python train.py --arch="efficientnet_v2" --model="masked image model" --dataset="regions of photos with short descriptions (Visual Genome)" --train_examples=203450 --image_size=32 --crop_scale_min=1 --horizontal_flip=true --method="simmim" --mask_ratio=0.75 --loss="l1" --norm="batchnorm" --activation="relu" --channel_attention="se" --depths=[2, 2, 7, 2] --kernel_size=3 --stem="single" --expansion=3 --widths=[40, 56, 88, 128] --init="trunc_normal_002" --residual_init="zero_last" --optimizer="muon" --muon_scale="match_rms_adamw" --lr=0.0024 --momentum=0.95 --nesterov=true --orthogonalizer="polar_express" --adamw_lr_other_params=0.00081 --magnitude_pruning=0.3 --steps=35600 --batch_size=128 --epochs=22.4 --lr_schedule="step" --warmup_steps=710 --weight_decay=0.01 --adamw_weight_decay_other_params=0.01
Rows from block 4, named by matrix and row number. Each number is 50 + 12 x the weight over its row's rms, rounded and kept within 0 to 99. All counts start at 0. After the name is the row's rms in percent of the matrix's.
# fc1: squeeze-excite reduce (model.blocks.4.se.fc1.weight, 10x168), inputs 0-167
fc1.1 073:47 25 50 42 25 35 55 50 53 50 43 63 47 23 53 29 50 33 68 55 43 52 50 50 31 47 43 47 45 50 50 44 27 63 50 66 35 55 48 40 59 60 57 26 59 53 35 16 45 28 50 39 50 28 40 62 60 61 33 50 40 54 50 56 38 44 47 15 56 44 50 48 40 60 36 39 43 53 50 72 50 50 58 69 32 35 52 38 57 42 50 50 50 50 61 52 28 35 38 50 50 45 32 50 50 36 52 45 57 55 33 56 50 38 22 39 50 41 37 61 70 44 34 64 56 50 26 48 57 46 44 31 67 42 29 61 50 65 42 27 55 57 20 57 62 46 55 50 47 50 55 28 57 37 26 36 74 57 43 45 58 54 50 56 43 46 47 52
fc1.2 082:50 50 44 31 47 13 38 45 47 41 56 39 41 36 46 79 47 60 45 50 53 55 60 29 50 41 50 66 72 67 18 38 74 46 57 45 50 57 38 53 50 67 42 29 39 31 50 59 55 31 40 39 36 50 50 26 42 40 37 66 37 50 50 44 73 56 50 63 42 57 47 50 44 41 27 50 42 40 53 41 50 39 25 39 65 50 55 65 43 50 53 58 50 47 41 34 50 63 77 41 45 50 50 55 50 60 31 50 55 50 42 40 22 57 17 45 50 50 50 73 34 63 50 55 50 50 68 50 57 43 58 57 61 55 37 46 45 50 33 31 50 50 56 40 48 37 59 58 50 50 34 12 57 56 37 62 41 31 42 55 53 43 50 62 33 50 45 59
fc1.3 161:50 62 43 33 46 07 39 50 50 47 63 50 13 50 50 63 63 50 50 42 60 34 56 22 44 50 50 54 42 55 40 35 34 50 43 32 52 50 29 50 56 50 50 50 70 71 38 50 61 32 59 50 54 35 48 83 62 58 48 62 19 74 50 56 45 50 50 40 46 51 53 43 53 44 43 43 55 55 50 50 50 67 67 47 50 50 50 50 50 58 50 54 50 60 48 61 50 50 35 58 41 17 52 50 34 51 30 57 41 72 50 49 47 53 50 43 50 23 50 50 61 42 43 36 56 50 42 50 57 50 50 35 50 22 38 50 07 50 50 50 62 55 50 65 50 50 50 54 40 50 75 39 45 54 46 36 62 81 55 49 41 46 55 68 45 52 50 78
fc1.4 122:50 44 39 66 34 80 42 30 56 65 50 50 50 50 50 60 41 50 37 52 45 37 45 57 41 43 35 64 46 34 35 57 38 47 58 41 38 45 50 43 50 50 39 44 24 27 61 61 42 41 50 19 47 40 50 48 14 50 42 41 50 50 43 43 34 58 52 56 33 48 60 50 46 50 37 46 43 31 54 28 33 33 22 31 62 66 50 42 17 50 50 30 50 44 50 50 54 48 54 32 46 50 39 36 29 31 50 65 37 26 47 37 50 50 28 46 39 53 50 69 37 54 46 65 48 45 50 50 57 29 63 23 54 50 50 69 69 42 47 50 91 37 56 49 42 50 48 42 50 50 45 35 50 50 50 39 58 20 56 47 50 50 50 50 50 44 50 60
fc1.5 110:39 50 42 66 38 62 58 50 53 45 48 50 57 24 50 39 33 28 45 55 50 57 50 42 53 50 37 52 41 46 29 40 45 52 65 45 48 60 46 48 48 50 34 46 38 46 42 50 48 42 21 44 42 45 57 23 38 57 54 43 61 50 50 50 31 58 39 65 38 55 44 50 61 52 38 38 44 39 50 70 46 37 26 22 66 50 48 29 59 52 43 33 54 53 33 55 30 46 28 32 47 50 62 35 50 65 65 44 45 29 63 43 44 48 43 55 31 63 42 08 52 60 57 57 28 50 50 53 54 50 41 56 83 18 55 70 40 57 46 50 40 44 50 31 50 41 45 47 34 44 55 38 48 44 66 50 61 34 45 54 52 44 47 44 35 53 50 06
fc1.6 085:44 56 52 40 50 62 58 30 57 45 50 44 35 35 44 47 33 61 57 38 50 59 36 45 50 50 50 46 27 67 43 30 20 56 61 50 38 66 30 46 50 56 50 50 45 50 57 54 43 18 21 66 44 60 43 18 27 50 36 55 50 70 47 50 28 52 41 35 44 38 50 50 50 50 62 46 60 32 50 50 55 34 26 50 39 47 35 33 80 50 45 47 60 41 50 50 46 38 50 36 27 50 42 43 22 56 23 50 42 09 50 50 62 38 54 50 38 26 48 50 50 38 50 50 32 50 72 43 53 50 50 50 35 62 50 45 62 59 50 50 44 50 42 36 56 50 40 40 50 50 33 50 43 30 36 41 42 22 50 41 50 54 33 53 56 42 50 39
fc1.7 112:41 67 48 35 50 59 50 50 35 60 52 48 12 50 65 61 55 24 42 35 59 50 50 43 50 42 40 62 50 40 28 50 46 32 47 38 55 36 38 41 50 50 56 50 50 50 50 50 50 50 28 28 50 30 48 48 55 50 48 64 50 70 26 50 47 33 50 38 26 42 41 50 66 33 31 45 50 47 22 50 50 57 56 33 41 50 55 50 22 58 45 26 38 57 21 50 35 39 50 54 42 17 39 50 47 50 29 76 54 50 50 40 48 50 50 50 56 48 35 30 72 50 50 62 72 67 50 36 50 40 58 34 24 32 48 65 39 48 48 50 46 50 50 47 24 50 33 36 46 42 65 54 47 61 50 24 67 50 56 54 37 40 50 50 50 43 52 50
fc1.8 015:50 50 50 50 50 50 50 50 50 50 50 50 50 00 50 50 50 50 50 50 50 50 50 39 50 33 50 63 68 50 50 50 50 60 50 50 37 50 65 38 50 20 74 67 50 40 50 50 50 50 31 50 30 76 50 07 33 50 50 50 34 50 50 29 12 34 50 50 34 27 23 50 66 50 50 36 60 50 50 50 50 50 50 61 50 40 50 50 26 50 50 50 64 50 68 37 50 39 50 21 50 50 36 65 38 50 50 50 50 50 50 75 50 50 50 50 50 50 50 50 64 50 50 50 50 50 50 50 50 50 50 50 29 50 13 50 50 50 50 50 50 50 50 50 60 50 50 50 50 50 50 38 36 34 50 50 50 50 50 38 28 36 15 32 27 50 34 50