Weights of a small masked image model: muon at rate 0.0024.
Rows from block 7 of a small masked image model, named by matrix and row number. Rows with one number belong to one channel. Each number is 128 + 32 x the weight over its row's rms, rounded and kept within 0 to 255. All counts start at 0.
After each channel's rows are labels from the 100 images, of 14976, where the channel reaches its highest value: "top examples" is what is common among them. Only what is clearly more common there than usual is listed. The data: regions of photos with short descriptions (Visual Genome). In brackets: how many of the 100, against the usual share in percent.
# convs0: expand pointwise conv (model.blocks.7.convs.0.weight, 264x88x1x1), inputs 0-87
# convs1: depthwise 3x3 conv (model.blocks.7.convs.1.weight, 264x1x3x3, trained with AdamW), a 3x3 kernel
# convs2: project pointwise conv (model.blocks.7.convs.2.weight, 88x264x1x1, transposed), outputs 0-87

convs0.94 [193 152  87 141 128 176  92 175 128  92 231 128 128 103 118 128 170 123 128  77 128 201 148 128 174 128 128 106 139 128 128 128 128 103 140 128  81 160  95 220 168 152 128 128 145 132 128 167 128 128 132 128 104 122 144  92  82 128 128 128 128 135 129  78  90 151 153 157 171 102  76 107 128 103  89  96 102 146 233 123 128 100 138 162  98 105 123 128]
convs1.94 [166 169 165 140 131 132 171 174 153]
convs2.94 [173 185 108  73  39 134 134 147 170 185 106  93 128 128 149 111 128 118 128 108 159 184 128 108 119 106 116 128 154 164 142  82  69 163 137 128 139 195 165 172 170 108 128 162  85 174  83 190 133 165 154 110 103 128 170 132 128 103 144 128 128 128 164 157  93 118 122 104 172 146 101 102 128  68 128 128  66 128  87 199 128 128  96  99 128 128 110 128]
top examples: text has "man" (25 vs 8.3)

convs0.5 [157 146 115 140 171 128 135  89  54 117 128  20 169 194 150 128 149  80 172  79 117 177 156 121 128 128  96 104 128 110 108 142 142 119  87 128 152 128  92  91 108  84 178 150 128 112 148 133 179  87 128 149 143 116 147 145 128  82 124 167 116 154 106 156  79 159 162 145 108 132 154  89  78 116 131 155 171 157 144 155 128 182 188  83 127  91  91 128]
convs1.5 [146 149 165 172 161 172 142 167 149]
convs2.5 [128 173 123  93 136 114 128 113 140 128 114  58 104 146 104 128 104 128 109 143 101 133 183 125  83 143 128  96 128 140 186 128  81  86 126 150  97 130 100 193 128 128 128 128  97 150 111 200  79 112 188  89 104  92 124 148  95 181 160 183 108 127 116 147 170  34  74 125 153  70 145 107 109 143 133 144 161 122 107 128 164 131  84 132 174  55 147 128]
top examples: text has "green" (26 vs 4.3)

convs0.9 [148 182 108 178 128 128  90 174 128 114 172 163  64 116 121 101  89 128 107 128 128 128 128 147 209 128 184 118  77 128 150  92 188 143  53 128 100 175 128 163 184 124  80 128 133 103  85 166 129 184 128 119 128 162 150 128 128 140 111 128 128  88 128 155 111 122 118 128 132 128  36 122 211  86 128 173 128 143 167  87  85 129 128 128 128 141 130 132]
convs1.9 [161 137 150 171 154 162 167 148 172]
convs2.9 [139 135 128 100 104 128 145 148 164 174 176  76 102 128 115 100 128 128 128 103 100 128 162  86  92  61  97  99 158 142 109 128  47  78 128 128 128 171 147 145 128 133  60 113  84 136 145 213 142 137 139 128  74  55 194 128  54 148 155 128 128 109 101 161 128  82 157 101 124 120  89 149 165 143 147 128 128 128 162 157 115 167 194 128 109 128 102 128]
top examples: text has "black" (25 vs 7.3)

convs0.103 [128 171 114 128 128 152 101 156 128 139 128 185 119 135 149 180 128  72 139  47 161 128 118 138 160 128 183 155 100  80 133 103 164 128  43 128 129 223 128 126 107 128 109 128 113 115  80 145 128 156  67 128 127 124 128 112 114 172  99  35 128  82 118 128 167 122 128 102 128 128  67 128 170 171 177 128  94 128 127 128 128 128  77 181 128 103  98 128]
convs1.103 [175 156 152 150 161 111 176 149 159]
convs2.103 [128 128 128  87 138 128 128 118 205 143 107 128 128 157 118 128 128 128 141 109 137 153 163  62  50 128  96 102 160 128 128 195  84  95 128  84 152 220  86 120 149  73  82 128 128 157 119 179 128 128 128 107 149 128 128 127  68 128 199 128  97  86 128 209 135 105 128 128 137 112 115 128 128 144 128  79  72 128 186 128  83 128 184 128 143 128 128  92]
top examples: text has "black" (28 vs 7.3)

convs0.191 [128 169 125 128 136 182 145 128 119 161 169 128 196  55  89 174 139 114 123  87  86 181 181 128 128 135 157  79 139 209 128 113 195  98 146 128 132 128 128 128 128 128 124 101 165 160 117 100 128 131 128 132 128 128  61 121 100 124 119 124 128 194 171 113  84 185 188 137 128 160 131 159  94  99  94 128  91 128 128 111 104 128 149 133 142  83 208 174]
convs1.191 [156 137 149 129 145 169 186 149 175]
convs2.191 [171 146 159  60 153 128 115 145 126 128 150 138 128 128  76  51 128 128  76 101  83 188 128  82 137 128 129 128 110 128 178 155 128 157  69  59 203 128 178 128 128 134 138  98 189 128 175  88 118 172 170  91  92  82 128 168 109 128  29 128 162  83 163 128  95 154 128 122 128  84 113 130 128 128 132 159 126 112  90 128 128 128 128 128 118 128 128 128]
top examples: text has "sky" (35 vs 1.7); text has "blue" (30 vs 4.9)

convs0.226 [167 177 128 128 148 128  86 129 128 128 128 128 112  83 170 128 174 107 128 119  54 128 157 128 161 128  79 128 128 161 113 115 171 155 127  71 167 128  65 148 176 143  95 128  90 136  81  91 128 128  63 114 128 123 152 185  98 122 145  99  67 113 128 105 127 196 159 128 128 174 128 128 100  84  95 173 150 213 182 128 128 128 164 128  95 128 184 161]
convs1.226 [142 134 139 143 203 147 140 165 162]
convs2.226 [147 120  99  88 142 128 140  95 115 184  72  51  92 108 110  83  78 128 123  93 155 143 128  92  95  88 127 165 117 127 130  75 128 198  85 119 144 107 110 175 191 174 101 128 143 164  73 105 128  95 128 128 121 146  98  99 170 161 207 128 128 128 164 169 143 157 151 172 100 141  72 128 128 155 129 139 128 126 149 176 126 128  90 160 128  58 149 128]
top examples: text has "blue" (25 vs 4.9)

convs0.170 [ 85 146 105  93 112  81 120 123 108 151 122 128 149 191 134 128 140 128 128 105 153 128 170 128 164 147  95  92 128 105 104 190 142 136 179 128 155 144 166  90  68  58 128  60 120  92 158  89 154 194 128 130 128 156 128 128 110 169 128  83 105 110 128 128 170 136 107 148 128 108 211 146  78  92 120 114 128 165 151 108 128 152 200 118  99 128 128  35]
convs1.170 [140 145 139 136 218 139 135 146 135]
convs2.170 [128 128 148 140 188  94 175  83 132 128 125 145 106 128  94 182 178 171 128 110 128  91 128 128 146  62 145  72 128 130 182 106 128 171 113 128 128  90 193 128  71 128 132 164 128 120  70 138 128 152 112  85 188 134 128 111  79 128 128 103 145 130  56  55 109 128 122  77 143  98 140 154 201 161 103 129 111 155 128 156 128 185 128 133 119 185 139 166]
top examples: text has "white" (30 vs 11.9)